python train.py --dataset="crops of objects in photos (Visual Genome)" --horizontal_flip=true --depths=[2, 2, 4, 2] --stem="deep"
Rows from block 2, named by matrix and row number. Rows with one number belong to one channel. Each number is 500 + 50 x the weight over the matrix's rms, rounded and kept within 0 to 999. All counts start at 0. Numbers have three digits each.
# convs0: first 3x3 conv, stride 2 (model.blocks.2.convs.0.weight, 112x64x3x3), inputs 0-7, a 3x3 kernel for each
# convs1: second 3x3 conv (model.blocks.2.convs.1.weight, 112x112x3x3, transposed), outputs 0-7, a 3x3 kernel for each
convs0.19:388448450424491481399478468524471468516478475480457433498450474513482453538519511471467476503514493515503491503482463465465411469453489515562533488519510484456460490489472507520512475508514531515511534519517478466485
convs0.20:508425404478454419429499482571567474548512472444552545453460499488523505498496533457500591521536433498431590588484537474535577515555471563429568427560558539586458467473503498521517516526516391468473452500503515548531
convs0.21:497553527591555581569568575427540527477510472456465439495494394521522433465551503527519535535534524491615565442499461473522505405483481445441492509544412541517511492495454476522490421476510485537512521523497433493503
convs0.22:508518510490503567455447546473460457506525506495478494537494502448492514427508499378474513402382471503384410445486491441472458440460461459495527438469538464461495424442471444401428505431402400414458510460444525472428
convs0.23:440504439555568528507519516430490475457505494543558563542567559532477522489410430459477507522520515508505479574562575482504540471449475473507524434486550417474519460443422451397353480394334498491540472460466462422443
convs0.24:453468565466483551428465524587541487603566470590514436508468478520471546511512583521499434488482482510492422508499494554485443555529505519483492537496445589558530520501526517500515478465493515469464505489456457445433
convs0.25:474579579539568495528479532476501475483531491508492511463510559490509526476520502509512462565554463532474354476495414510373414449411497451475534468514520491541532486478482477476486477476508552565517540462364480344278
convs0.26:562568551506522500538522519500513497593621589625619557502459498483459468432427463464460495416463506462509534530544566521502614459542492558549540529516576504557545503525508477490454483493481516496449528487434473431413
convs0.27:469490494472510480490512467403480546385504570363488556509477436487435506455456436434461449465406483483446487530482462524504468499476496522524483491576482478501500471465438525518495530518492490514482505487473470473444
convs0.28:542486470452416436510454457454450425502503505559575552514529534521479510485452509470471468457457454532602573490483528549569641540542542416430439481510591549586591476455466485491491523527532469497514480506561598639646
convs0.29:587551459507461410490490445523546494578546498496492490519467478557472507571523557565566500519430454441429595449400430483493568520645591506518570498503542453540553549560534459462487478503510397379402402405567512605677
convs0.30:475475489445476514423398474492479459553576565491550540484431502487399475507407465452477440467410391526506470447454443462488443481422430450502544471465483484419433473487482513505487511503494461429396548505452555558518
convs0.31:434448463465511530460484512499520514464506493466505471443480494440461522485519557520544514495489503563538487585570581566537569533555517592573484603529495548549525480490505501517530506519521557534522475502528482486485
convs0.32:421469409380395377512529516514512509507460495534548541475483490474491472459481494400372370525504494582661621448419458511534487488480444498511498463451442546530527498500493522524508516521509481414412602559597602624663
convs0.33:528533528462449469471405409506531542533559577567611584502498485469474478492501453487522529509512476526527489568555558505510503520513550538525545480555532457479497454462474473460441508489472508520566526549556497541537
convs0.34:531483523501460547452459502468462459466462494495497523469486469414458390371349360475506497520525524519494498534496521490477485526465432536550539533559525551559495496494505523516533529530535542518502548505503512489505
convs0.35:485521511498523440474508518490472499563526568500496582518489516511511477466477478488566523530546500541490500526445422429454498427489496565547519545532582503561546388429450413466479454506514471488469483475481448414414
convs0.36:501547569468508503496536520448541574410466547426430515486506488540496518553571527548506436539536441578566471476574582475541612438561601505499450565529460532527461503485466453462452422429427475466359492472377509522496
convs0.37:504466446586574453533632588498528559505542519440526489436457512472481486497460470561505388495539562404481618411417429432408426471410396478483493477513539516564556497520515497520519488504504528559566435525585397515613
convs0.38:509470423449476443463478413577553539608579583635663616601556533553560481505479455540533500555554518547518513524514450533551524506503533511542523556585537492512522468472472516516531533539542525528523537548533481459458
convs0.39:565519496517511529416430526537513449472497457379459547420424475489512518572535509505571554603546499520438418501456429428418537561571579450452345412495587556606599473461492463488507491519508504531496464489482430456458
convs0.40:481522493530554560439468432540587562564598591468486463516448453509491460584579589588603585561553582479451467549513515479492493571525540534560515505545560457490471559571569509510517403435413561585580472447468422445424
convs0.41:423504561491536549547494515465469459438547532462496481473490521476505476485534439422473549491555528552648433556659569608539469533478472456425518494489561539555520457477494480490479463463467529602613531547482564526389
convs0.42:490438455579516489530554529510492448526575468487518470505558499521511484525468476491573528501563592459496590551506451555459461580555485470488440496530499449425493475476498466442454478402407498539530496555565477544548
convs0.43:493438392519465430551481457512501486515524466497497453487493494493492528504523515490450487487451504483453480521500476490474484474544481432411455373433488351398520515492460541530503509505494490531526503527526469510525
convs0.44:471422464470426477479398468528564537496507472461438417506465436528520457528528465486498535568554570483538566524480449436447423467493467500495449493505505556571541507511522452457482367379402546548555521552574456500503
convs0.45:454480521480489473508500475554533486477532541552529447483484511555479532521480514490556524573379466484614627442477552542492456460450435402497614556566427534485482500502518514508493543552527415450435463477471458494489
convs0.46:505534496524513458501492442482551581545534543542523562470501387499577530523648621482522518517536489434501557452469450423537505433504507502551483427508433488526504499531505452514507452477488484509536506532562515507546
convs0.47:490498507500458447536557532512478465574545476492535527491482439457441450469457452540591547452562563400464552416440479397437452546432445510518515449457472501484498439511529384435478442421442463491497494505513461437435
convs0.48:464485500502467468467461509491477483539535496456412455449442434444460445496501462418373415423453524600569598539577522507490537506546542493542514552481469448524551491488498462475486485485478521494484480476520489519542
convs0.49:557489465474499466482497458573536487572495495552492496489476521487441502510456507401444459408474486495547583463532576529542652598664646451403417515497523538602578531496466507484496460446454442469452455488485549583559
convs0.50:441464491501448472500489462400439459474502489544539554575559565536552591475454450469514552483492495507443465520555546461521520413444524534566525461534554458506598498459458515495496572531520504525538474488491431415430
convs0.51:365371386515518500556596569456455461556538517585581531496530501463506467509488482501472433590631624496499592518497543518504507518388440403431436509502483501539557487476486512522530442434447549535537555566595423418487
convs0.52:448486477412469482452490494470531592519566636518576670543557484532507431518469431542547525541551512483487480595549507582539543496501466581609548579559491502486456469469516492502551491508545531537509468487455443443424
convs0.53:487420369407386391393337363417442346478491401366399291461488443524523495541487449515474491391387367504470447470449545491484542492409474462490484480504503537555521408410394461440419422419393509503470455498455414428429
convs0.54:527539513572553493488415433432471448475559522524522480523498493492511500470524500480513594521545548529481402505497455522392415467453484445446519521505552565579565514513496534507478438434461511528527517475432466382409
convs0.55:432448404472453451515482474557577513545592513521554482566565551538509541524526546435471479510493515458456419438437491487510488546507559442438451445458464469452487528522478550551521537543537402463476485532526394416428
convs0.56:458477422540570571442502529524506494500551525479484511498493482515514484504528465558635559422465595430306394450420477479451433510501479498499466509571536445507470493506508496488508496477473431536594338417580387320422
convs0.57:515439438553486463517482425533547567518512511544516532414379466476445490481457462573567548526547581555544615467458486488456524487484490570550482585522521568550528557533509540523491503496461591590565533544557490438488
convs0.58:439522546460517537496481480448501533494596570527585505525566455559490495507423550471347478390517614390620565488641561610547527647601434470559500504517495534598468461515507485507463503515501396466474459538506493522473
convs0.59:451454482517519519472511508461532492452537513442538514525559543521543537532544541501467461472486442576541508502505523477521507498498519443380395446458347453414421481483489508513524519521519475469428507509447492516470
convs0.60:490510529510521493547510456491535530519569490513545461476467488496528523506521493428454484487603627599720645557592530588469453573458385460509512524544516541506452531554548503521476458445448548611589533571537570570538
convs0.61:486458437504453476467424404449428382460484465401407393544539561536532568508533590536551523590505521531493482528506548473468584484586596480509491488482548478470478478492480470474464486484471484512460508482433547572549
convs0.62:441472553499524577524529525544541569543535565528541555474514491469471526485478533500409508478449541487442475467569529506545583481669585516494442503479485443467463473452411517505477513513491547565518528528499527539504
convs0.63:528505503555486537519493524444554485530540503607481566491457511465501521488508472418453524485469474579533432521455492497493517425566471515500471534423537404526477456449477481474487479499479497489516551536549545518520
convs0.64:539525537577472447487409471567533478523464388547436436433480512389454537408509563467465485474492476499519392491539596482453572449555570495446489429445530450490555547509490532484473449425441505475434513468441450444439
convs0.65:509485470492472489539525500422411457408495554508575582504524546562495533505444473562503465445355370409472563466437556490519614554624543435460506543556573562589627456443473457466472476489462475496505458490497460502476
convs0.66:507506466485530536430454494458473475505507491565559547535496444508532423454443420520563523520586490502586505576590586619597607547549544502506469494481464512522506461447466478472484518539552510526519508528509539530519
convs0.67:456494593512533566458509498586535547555490515527456479427477584465457636473545666509479491509535470527523521459425542478492528529492548548542438543539407496485386502490514506480511512462477529493471570515470564513445
convs0.68:491463511514471496556492486542500476647561581603575587375416435332379379355341358462448453493475471502449489478426440403439408471413474456449503499516502495494476519498494522514512527527531478469494497495534506493530
convs0.69:537543601499554612498513626513556595475523560453452469465466421469498426547564475502496468547563518536521487445465440477431436535505482455432461557540473531502439522524542511486497484454451452448452475442411537472395
convs0.70:493489490513544534552529507507504524503539587519572609523473540490471490488428465492480507535531535524534514567528526544570519561539535513491451519505468501459462493490494485490515481495508510501519512545565535535532
convs0.71:524489515562527520569537556544534481527534500497512489438477457448512475451467431531510474513489517482489511388451443357442389442394427397368448414392356450389385493502515511509512492489484452459445483503505511531508
convs0.72:456457517491459523423416516441455499448502517412432456499525475521506483531534488537504488574527526530502465500523404498488413554496452490486468491497448548469427523481462539504499556493487486478462501503521514532552
convs0.73:486456459531506501480474485565517416577573482574597523491524541484514510475477495506499557484494473457502514457441444429487406444392424438362445413395340378317393541520509531524516513514509539531550472478493489496524
convs0.74:491464500511499523478432466505528443556581506487502447484526483494533551491565593486506450537499508506519511454510544522539658523613564407375388473399478438400463513503474534492470489428396426425392462457444503524539
convs0.75:438526466439496416485553554552571511543539497544584532481494512528536569527554591592604563529516480493449422484362468436481462447430436579569512533556504524570560452471463481490478468468447522535556518527530458437436
convs0.76:417449379512526415495531480533550439538564424526535432541571554532506562522551582490572553501548572448506441537433471560433495551394506495484514446462425459468486371371394410407431389388442506517531503522510434445460
convs0.77:475436418508500436564541486476475447515542506486502488444500447446497401420421458463435398457352453446507579513498499534519512521498450478509507561542568521482437485480468534517478508492463434463498470469522458502563
convs0.78:431514521549582561444523470475515505442567568420525534516586502532530530528541517466544551425540615485516521497556451579524402594567420432498506477470478466495454430446437468450423479421396397473484414478514431423426
convs0.79:474447450545530492569554531493546531485524528445502499510447507482487464530496472480458462524512460554596510470430429494477444502450514444338378511524475495505500483468449472468457477489473550514526473487490416483490
convs0.80:493486457421482433511535534519513484519526516552556542467515513447518470458468470479517505534498476431455443499475478415452464507514529535521529506491496457435466425415411441458459484509469523506492521506511498484482
convs0.81:505545491549582517451517502526568505539589529510536551507463493503531463528494499526568543463485479417282348490432421426364432503514457493499496511548534498515487482494472481476458460482458491489492386359398350321367
convs0.82:477510525516497473478554479558518499562531504554518483467569526451567619444552621486541502461543488460479576491505553467496570505459568515555520466513531504529534483517534461480543453452518441447469443439454418408433
convs0.83:522466454492490426474460451420427414522518517556569526458437440425436360383373310528541525535529536523501529476501464464501455414430411525533502546544577536545510446444451451463454482505482515516504515516524547542527
convs0.84:462467450547542472519492442533493486577521464534461426493498507471486502438483488574533578536528544503436400504553576481531489537574596494498504505479530457514556334374368372405378423439422412433412439456404422433419
convs0.85:443471447492506471454492484524544513559554514555546485467474421477464453462435491549547517529511481484479475439356325362421366350365357543546440512498453529557532485468447482479452478476468552503505564548549527501500
convs0.86:581594655528497563397385408510518528528549551508516496615602609569525602466431491536536515494527528383439457582550596535514557555560550450366438487485478518493518476484499431434431434443430494516515441455408477472468
convs0.87:470438508429415497450409490565592580512537555468483479533489513615537546583548542443417471548489514572519494504502523498507518506536566512557492516546512451461447525543535488498506482462479454492483426362413480458460
convs0.88:532535482488479491561483494534484486547588546481543552455490478508520529534493530582606494399478561408329502485408438400440449469472441490541514494511524492471454489516490481485498498497487499486441469498492476505528
convs0.89:470488506522539493461507513497537489504567534497495504413418518521455435531550440493499504557497517553550439483434493399354456427421422529509541551488485469559455486445482490467460482501478493524507465498474483537545
convs0.90:441492559423435549450437513509526584501486534516476517529543507547502510555548517567483549545473457483426460533615556465555532470594567558568481544524445513545495510527488462474435424450407516497476483468425423400387
convs0.91:483452517463495451557565513518476533568511538494557437492493445532491510445545505512443513478502512360518454486496462509507450526399515474533472470509457531428522491482480505509478477479491488479500543512503495530500
convs0.92:398491496437520595420487574563562497558587498582575470536462586590419645544414612500504482457453473473465478524519477536539454546583470531526490528528453554536553553520520559517496546515471497455439512508491464483485
convs0.93:466470511493484471551508522529575568495546521515589565500534518485537518502546542495503488520525520558532466561555497542519551487556528535470415526462440444431450522505490506501491523517513493514470513520469520530495
convs0.94:487517515480497490483463483489507540482529553458479492437498464521508489578566496486457478521447509491453525536500512537497525554568498528504504482502487437481513504504475499498460516505443524534512503508520521505481
convs0.95:423471461383485519374477462508528537476518576448533563559516404545558371529515413521536495418513447480463451506453406506511396517428410500497468496517460482476474491517518507523545487507520480456495501508520496458472
convs0.96:393449470519565578393486491477495519495561586466523574505535532489532522519574527470466530444444568454379466487511463523520478517575456454477518500486539455434506461465463497497503465418401446477473409470537430445456
convs0.97:398473489511527549442493490448468437498524497464484489506514517470514505494543533505511517567552569486538505485596557498527508524537507394414423418452497441449501463432408405396379385381383485497510514526562509534533
convs0.98:439483494486507523458470454544496422587554499576559487498529583450487495451465470486489520487498496478461449508467499492479509484490593473510478542553529508488475506501463546526491550539495538513475525512481511477478
convs0.99:479515502463526523494495506442419468563535571610591595485475506462488503479468525493513524553546562515520530468502517430515459482515468515534504531521474472478458409426431414436406427449426592615634559568618584602605
convs0.100:459441441446485453421467475538480423529511486475504478431489521473495572624607574523505517522526572563567420565508471559448501491529505440421413415393515447481547470493521459496529460488510454473495507518495530536463
convs0.101:493514448518534526488447496479513510521564566501474456494516524526469580517501646499437517578477448603571495505553529482482536470512560521496459549514488497564542476453473513497496504490487481517466487522482493563532
convs0.102:471494455524540517511511460501462441545515457537489440508531524543503565561519541518485538558515606449466495463441417492439497461482478532514436524500460527470454354379393384425427361384412540543527487521529492551527
convs0.103:531537586581565552496456468503539501511550496485490488485512448486514486485519475545596621501569552413374403563534532489419440560529575467444451465508477513477489493500487451445451460459453546545542402386392293261300
convs0.104:438469464481522552423453480472477484490502556522593635532552481511510407463381336498486487512558487438481441520485474513498476539466443483510507522551510434447438467469478475501518499533523512490494541532513523493501
convs0.105:525532540502510484504508481527484445584533444567549481487505499547557531538517502522579596522550543479496528426468452468470475442399442525529494490511472384395393415433450412466466374421461521568598492529548397453452
convs0.106:480471479490478539520493570481519515511556593505536542477437433502461464573529509510477490509417496524443452473490476487503456519539581474463510494497472492509471501505533483483498465477470474485492458460480419435458
convs1.19:495438428430393415487458476394434443532570528459521566452486463460487507460457500465426415540492463487515504619568558465472472449431423480538554413421516537508478488464528492425402522491470522529467562420504389471489
convs1.20:453475458453503475396467480515495519534496519565521503500469475470511437520488441496492471513448481532510526515496498537472482482510475526502527450448490486544442480508518484490518531516465417453496486521491402379567
convs1.21:481480550505476495505464426514530531467503558486476470494516508488524517502444432534500525542506506479537512442467408491512549570527548510476408468556482489522526496470469528528402509549559521460473540535388611412445
convs1.22:507539538544497532560536450533485449473411530496457476538486505492501557460497503450457487456471432562489541451459506456488508510532493537509484436542497432462521576520475487541520411445526484519540548528542475568360
convs1.23:475461486494497527523508519453421439505532518465506477438437470554611613495534520455441451515515513477490487525531543448488516475462496463488482466503532447471470540531528465497575453490526541502546560581543529510472
convs1.24:559575580533540577534606597523549538556537515513516523479484521546435467473378419439488438487528478528501476428385471471496501458510509448477492539497495527513511475549481513519513510452502445526489475422549377592499
convs1.25:523515510467523549452519588471517479520409376535528553527511486502492465492463484563522523474425510485482449492502501607567527557533568479480490563478487526495509524507557495536514439434461565456499464511525428500505
convs1.26:541500438506497481486527569451451472560537501492457473455480482551532542509449451496512527515506503639591559437386471397320362456382433374456588405422531508395419420466486480402501486420420580434533409550564517498526
convs1.27:498502447483477444507496466524484532550551552506469517549560562507485501387331327487525472480507472515465473512490507493470485513435492534479446526502437525468546533465498528498481470487497529507495506486469515506464
convs1.28:531566567539534582498525527437484499520528540483438434500476487596555558502488565447461481458507492457411490613598594486485451515490521467507483477558583485476441466483472497463486458499410453462516463446483462443463
convs1.29:547554542568532560516536543430450461524516456474418425464465460509474512553544595424482475484405522551544523525518480415453488502493470431493529457462534553477435486473507477479519411513470487511480442470532380493544
convs1.30:492513571503489507510508469484442402517490500488488459432487525532476510504501556443498471417437485541498477553553589525512475480465404525517513539536582425456467499548503522464498492525431439515547575445433486585337
convs1.31:512481484473479486458451491495482514497423456579586582498507465395403289485503474517473489495430446478479514485528496479551525483525524504488522472393450531526408457441459495454433504560487479522474512474558446462593
convs1.32:504540524541550554458481463402449422526537533441494505462457460560504483495479542474447471451487512462451499595646631422490470492484484544508472440564565428449455453473471562450371539515483432467500513492439495515432
convs1.33:482541528470508502461518512531548530504527520534472500523486522424413472550560598505521555369351515437310379474502565592611582586611538503528479524554640434504556521530532535523503515530477459440468463425444512432413
convs1.34:477438412416407370464452478463494448478527525490524531492452457506538520488481492514457438552509505488507500507485472502494499469487513479465512514364323535520469494437492540514465517550542491465467523529477469485507
convs1.35:466508511463511486517524548575505485442461474469415459452455513536564587543551492556507524435433415446397416504529467517501487560562479436450472582522518529554510523581513489562583471467494444524538470464565444573493
convs1.36:503474551514469483529493500480514505504549600440400503532499491562526493449456441590558472546557581474482541464501469495503459482474409532565519469549529470436438392497477482363402500570452504488481468468355491462445
convs1.37:484538532517532517531521480418419491444463422567538562517474450451544507546497548478466566548511490479523469464504499447485540552487479450551468536557537511507528501487503432531513472455477453511459544553491577469442
convs1.38:437457455465468432540498517535513526491495480489529514430467541496501555480447476495524516453414452522538457441444468522510498487476436446495555511493634479425480431453514556470487487525466507479542543543537584548494
convs1.39:542516496518493496465508536433414460494503458524467524485412509459469475574565526502513477420448432497442467581603505489435436476525529399424495459414370498506440541507516513491497492560524470519491485518579440523628
convs1.40:595613607513525531495518498422434408508513460499526494480448474444445488510465477480562585432368405531493423528554561509491486447473447421499486526468430492558504491531467456529459427423523508460425480467472467448460
convs1.41:545513504508510503501504496469435434492425509558544476519464491492512444443458457543479502469416439496460429482492479563479518476536579521492524530425402520524491510524518478496482475411429485479471434502540489427604
convs1.42:488456495527494504531534536452459402509521557575554532540469466533523499494492544483434486517493458513467460516563589519502526500522501540489394520570553497505586497591547401532627381292460548548527531478510511477435
convs1.43:520425455506408430539426415550566593544325332577545532525542539429339373503431386563565577409446495343337413470400469481424504530522607540460513522493466499544524453394485501491442504547550497507512562512491591460494
convs1.44:484516545444440434430443422520530484453545540454458444480519486451523491435401371476475486429452498487409382564525545501432504499466484431431477511479407527537505479489521533528440481511514562512533506481443492524455
convs1.45:492514507446523525465536532479468447478496471493541500464490440502493474518492521495519450472533528491474427474456460509475496500521458476462515554499559462483527562465514566564529494511480454510395518519498504508496
convs1.46:500521569528520536503512479543492563477534610525514485509439500442390387441441420513514509492494556513512528532541434486536517558569571495476471465550464482472434442496510467452470500506502592511543512578493657379505
convs1.47:442501561450466546507529528441468405451553558447497544464499508520492525485533544415418363564565433595561557508465536385396410415417454530499510516536544501425539494550549408488549434426433492483561558552464518531395
convs1.48:500519481469439426478431453402376351540577487523504454491499459496474508520555558498475506463429448478496499585537511507455488465479430539422486615484508529468517505462474525502507506473482480589491529453522486440476
convs1.49:552497454537473499491478460460520494586597631443450490506495473548523534505532577554534544543554508581536547574577554466496493430417485510507525458549608477510463464429498504416413508470506567504503378464540401466550
convs1.50:483480516532488494527526471540529536499582585477465457470448499568580559453460449491500448556497536532510550487500505526463435520487524404507512522516547512503453446501472461538523463506422519538486526537467549440520
convs1.51:510514542489520543501516516489495463544558575538523524555503498505526521503499523533494520513507449466512503604633635481489511526525499560472402532520483444514537374465512305421594401339364454458482464491514504468432
convs1.52:482445451483442398510444510545532582481433458577546513541535552514506535451409398518545478480434507522477459387362383512443418527478468443534504522482494497416459430512472510431505497491514495436479441519455546492479
convs1.53:509467486468408456463485451450333448561511588461373447542528545518483525468379444516423485502450533422448536574491563510423510471372448570457456483373453483460539545411521545445535471436488472479458501461439474450419
convs1.54:558532541473534520443525555473505462572457463559502558502497494531520470526518501459443451440458478498493404475462516523488481485496476510476513497512548509538504476495502445483430477450469535472534403503523491485501
convs1.55:487370409505457473538497497563553547512486451502513562509570571439472496419396423521501464542544485513526505382347428394274392497399466471453612470342500554447436450354492500449379539537504462503595532513487544494489
convs1.56:506544562538513465569551509453497497397457470550493472537517509515543536546516544465492565518460539527514481447506489499540506527488490438445442494570437518486581526547441478539556436460507517464494476523385566486443
convs1.57:469503497481499506498497469449462476471453370513579548455499442427499456559502488458444552418449500448440443467428411481470497478428436505436463542526462454528576433433454501539485395544490440391507484491544537504553
convs1.58:539502459479509490480498526469576493571584605504513510467529504543555530542463517502536540565532536591531472482473459503483379501437458500464540439451490475453452488525514526429471567469503559481520441467606502505557
convs1.59:486404471469364417428339425541541564432302475558515516564570576464466466417370369523536533427383479453380478517533536500485521528524560556559462454463438485491501493483481518448467530456516527511485585454559539411583
convs1.60:548532508555534521538508500385470413590571607499527494489454475554497470533514558525486501550539520541527481534548535525472468494423447555501454504536531416481556392477488468476515461382439566530504456475545605470517
convs1.61:504522549481489539519525561516492493523516527453403445511519528525501536509508542506529497426469504484460508504464478466471445481496486471539552443499552449435471498423440547449432577583477436455432497491395442439462
convs1.62:569495481548486531545554562485442475538497529491471465511519519513498489443332424421529587523508491564471473451486467441459464501468543444424472443431377489549460580488523540580513345476622506462501467505519457470504
convs1.63:436448434463519470450482474530532544488479483512534542559534552481452443423399383412496565522541508546579562501495476533517564513531512505521508502418584504518518511490464497521506472492471483498367540540577440480530
convs1.64:559452461435427482436459499514614600593494383524498476503535533450446463468416457525513516413409458421409465573526508448445452512518514534455586582471475493504475491541575458504495473509470542484497481370574469529553
convs1.65:568534527506464474434458494512508497535596584434450437476469491526543524452419459593543518533501495506461478437404450491457441459472532459442529480339428574482388491478523518435475521484490506502524484555484484418647
convs1.66:505484511462423436399361499502504534551539515547580505393357444482511463510527491454561543446411521475471529580581517535608502528593490470520464447453465447462504497509528518425469496476477501530436549473565468515508
convs1.67:532483520525533565532514547453461535439465432491522506538542519388312409445422466589514475524472491494466529479549546525566518504517509437473492454474479485512447469458521502470414540490456434457516503376537521526444
convs1.68:489460477422378363526467409488503524527534480453511482422480481481509525517551563504510558435483528454481454555546557504500554460436423489466448587588596428488489529517497570536498439507442482529561509548526519535426
convs1.69:426457522475453473457486433454546485458533600454415490487489491495479486579572512473442406495538466589519525485501556455381413555462455448496443468466495516464458499528413520487534554515539465532506559436496498547394
convs1.70:476467482433450389499416410517575562468482484463508461534497491476473485477541506587589575433515577443416455451492421531513520541536531450483483538510403506513464473458483589482462521618541473501520489571487606433489
convs1.71:414430473426382390459382377536462470394432451479543528472445455416368390476473460520509552471488513431418485510527557559578604568543490497552493523533530481546501500538519463520516532535528502566566613554492612515433
convs1.72:512488450521470380526525444509506538484489533439386487513479438483491481564522511513469405544499563534538590545521505571506524568548492465449509484451423570509452496492468525481481536486496531456436535491450429427476
convs1.73:433354427409342343470335329519541525501421419552609595462526530410473448401439480473494537454377511486481480548560592504586585471492536525534536446517552447512541448490532497404485527508423462509533587447510466519430
convs1.74:515455503527481515506443508556529536495454498468491473476525462536532515496495533464493492439405437587527491565570580502522472500424456493558594440604661422355480491477443530488459532606566560529545577480551433552465
convs1.75:462535525455505526463493496460419434462480481567616636486459514457427451547521540482418452492407428460485423497548499525594549505593526508386398598528442497567608447564555381455558485351345515508555487541564537541511
convs1.76:501530551557574610541581586503494477443413445555606547537508518484494462489456429461373461487424481480473497482524488558556536520576517532457445548505450517532575544659555429551605451364453494440473490456495458495515
convs1.77:550471453455371409460442451432404475530468442470405445514512538507487517444397397498552534500480563516414432492439454461406445508429518522480478425450450477463507480402480504399444508420512563480530475591535479459506
convs1.78:505484506567528529561517517532535504459496516581548456538554528467460415490477427465494507501466463580470438500526453551493481534500506480479385509502349561534529538586490412540611384306555500420473458560498535499480
convs1.79:511517553483457468516454394455428471493552384507508542550516527486444525445476476526488594454463471398393402522556527517507534581593504457500314535507485506547521508514488519506483439514498411503483594475517545503405
convs1.80:483531519463474452505492492449411423464560487463497491422345426534511494483535547499502539575492535427438435524553542463505497552566529497468454539523474469480481576554551492497531529499473455493487587490497509517512
convs1.81:526564527532509480512550533464467456449485442502473470493487496547539596549532534530516599465470497531533518520523483529538529558553555443504488578478404518482470552602490496582553394508589556447467481446493460506465
convs1.82:514519531548535544532556528501458545514535551544528525588494567505395432453392363447500424546530532584525530478464462516546499425517490424450481477494501506450465481530513447503541517478542550551563481560470605514417
convs1.83:486539529467480479478517509462419478470507515429466467431364396571595594581591611520435447546518488487477422524538498517510490467463462547497491572564492457531511507507514521482479484457434497489559519532484498493522
convs1.84:488483503464498461514499513418443388447487442475544517424424449518578586565582575430406463520474429454506450489541506457449432417465395482484481577494538475520513493585544458520624499452455490517539531465582443567510
convs1.85:511515497479488477465460477511535511475423443634599578453478507502530534534534545490473506472425484524525493561592570536569524503507481512469447507494485467504537496600560406440538414307338501485444487477557449496556
convs1.86:427461441501483483479487506472477456502472475464451431532472505574572586418452473447458488428445406512515481453458471378381422514500524430467523486469488495491481551573508440536554460468588528492456492487495469474533
convs1.87:479507507507496547513506521511494505516537502486484518506534534453431485444428484480571522455507551576594550507474552532492499432447428466525553440483519514443386470324456556485403507566530511505541445440467425446470
convs1.88:507560538515536533535537502526490429453524537481489516478424451522463534503511563432436495457432420467465467444423459477492449528492472483501529449570525473464503512483488498505449513486466511521596517551466521546432
convs1.89:482529534531503506552551495472471443419504494546499533520480452411369414531507517505497589408528510425445459468498471500472513536503429486527441565511629486495537523486451441518485469501509475565530598531487552461463
convs1.90:471473534505488577508459542522483483513493513512491520514514530503507488374366408453425441388467474416439453470526505475480498495534539446441497483482511436425477541433574518538495499555561453452454540531406511389555
convs1.91:420453365481530467430435409494490471538520538507429496507570547455434400473392392497516531438479501506536522528500516488486512523503520432487505497411487497488494463465506505479491510485520518546491523445532502472527
convs1.92:539545525516511546516547508517501478551496491531548556522547495538486497436319498404491502431514441549526417414500529498531525500515486451446540493444546505456519508526474537576502485440505502473533506454536352602424
convs1.93:487427416471376402425369424510543558416362407568511501548528517369355336352362380563570567542501515493440491496492477558551558552566580423493523489460500515516505435514518491412499551436482534496504498499588505473585
convs1.94:560554565546492572537521501501528516518529561561521576487544535447387423429463451443479470480515466518464453486580552523533547533514570533438517542540528541514517482460527502505514506453500548489470502532429485383540
convs1.95:440420416421420401409399436497506434490496510473513502485485522490483486426413431461481480514480470511528527542539537471464404435442409481587554407436542510388439468508491505431466526481456526500475558502529467513516
convs1.96:538492461589548477590545551515428518454394443568529439521480463474467430498532479447463422468456377560475458532561541537504454496504460477574458456533477549512464588566439466560604436355513494468543512527534493479491
convs1.97:535525496537509492525484473464456538532557559510519519475449478466499553539537518508487450488514479465464452590626585477523546534607578494521457429490352498584535503574509443473549469362420518542495513473561426436534
convs1.98:489411426424392372489443450490541554473511544456531507500481472483519558443472520573550547509486540496465466491515517431441450486510538418479594477410426488527438464410503551475460480553508482484517523463499543440484
convs1.99:452505492454490515442481489532514500490561529468440449504513540552520483491485500537489476458514501481532508538538524504495475540537510625535424571600470448616557471518529510485542523474450520490533501529543570503474
convs1.100:537531501528517566509512589440437457517507481557519611511488500443474459559477438485507509452466442481487544568595513492466527462544540562500541502515447529486452484498551522424423574528434511569431505450561556401634
convs1.101:507497519511468449518465429545577561486562557367415379536502491446518494461508450607551588532584574375453437491479424445454450494500506456512488493536544528561506501372430546515393501608569523516498581512472512525474
convs1.102:425489524489537567497510532468477441443454416472547569453467426532544509518540531545461455549552491536576531517532537520505538508489479526517462550551525470519536403547551388391503503401433482493473460487515429501423
convs1.103:494522504496499492506520509478519479512530422548492498521511486565526590503523495473460509515453478557498479579519522481453486545529513484490497556483453540482515542594538414572602433422557543458470478502582489496442
convs1.104:424426418354359315405391457549522486488469461446489454516498514520524508415450473467457483529454451428511514502484471538573512522516523396523544461334426532457468492470502529510514546531513488451471472514488441486539
convs1.105:434497535480538587500548555498475497454433394427498522458492466525482470438426434546472480561558520538610590452392441495497540478482523528420535546509482514516523334571586440367519494488408508453455478441497505470498
convs1.106:450491521467456478536492466524464430483593468558515511463517485478405397508548584496489530407485437440423338506579583490485522542550512477440393539506544541564523525529513515536559464502538437520540518484482517488421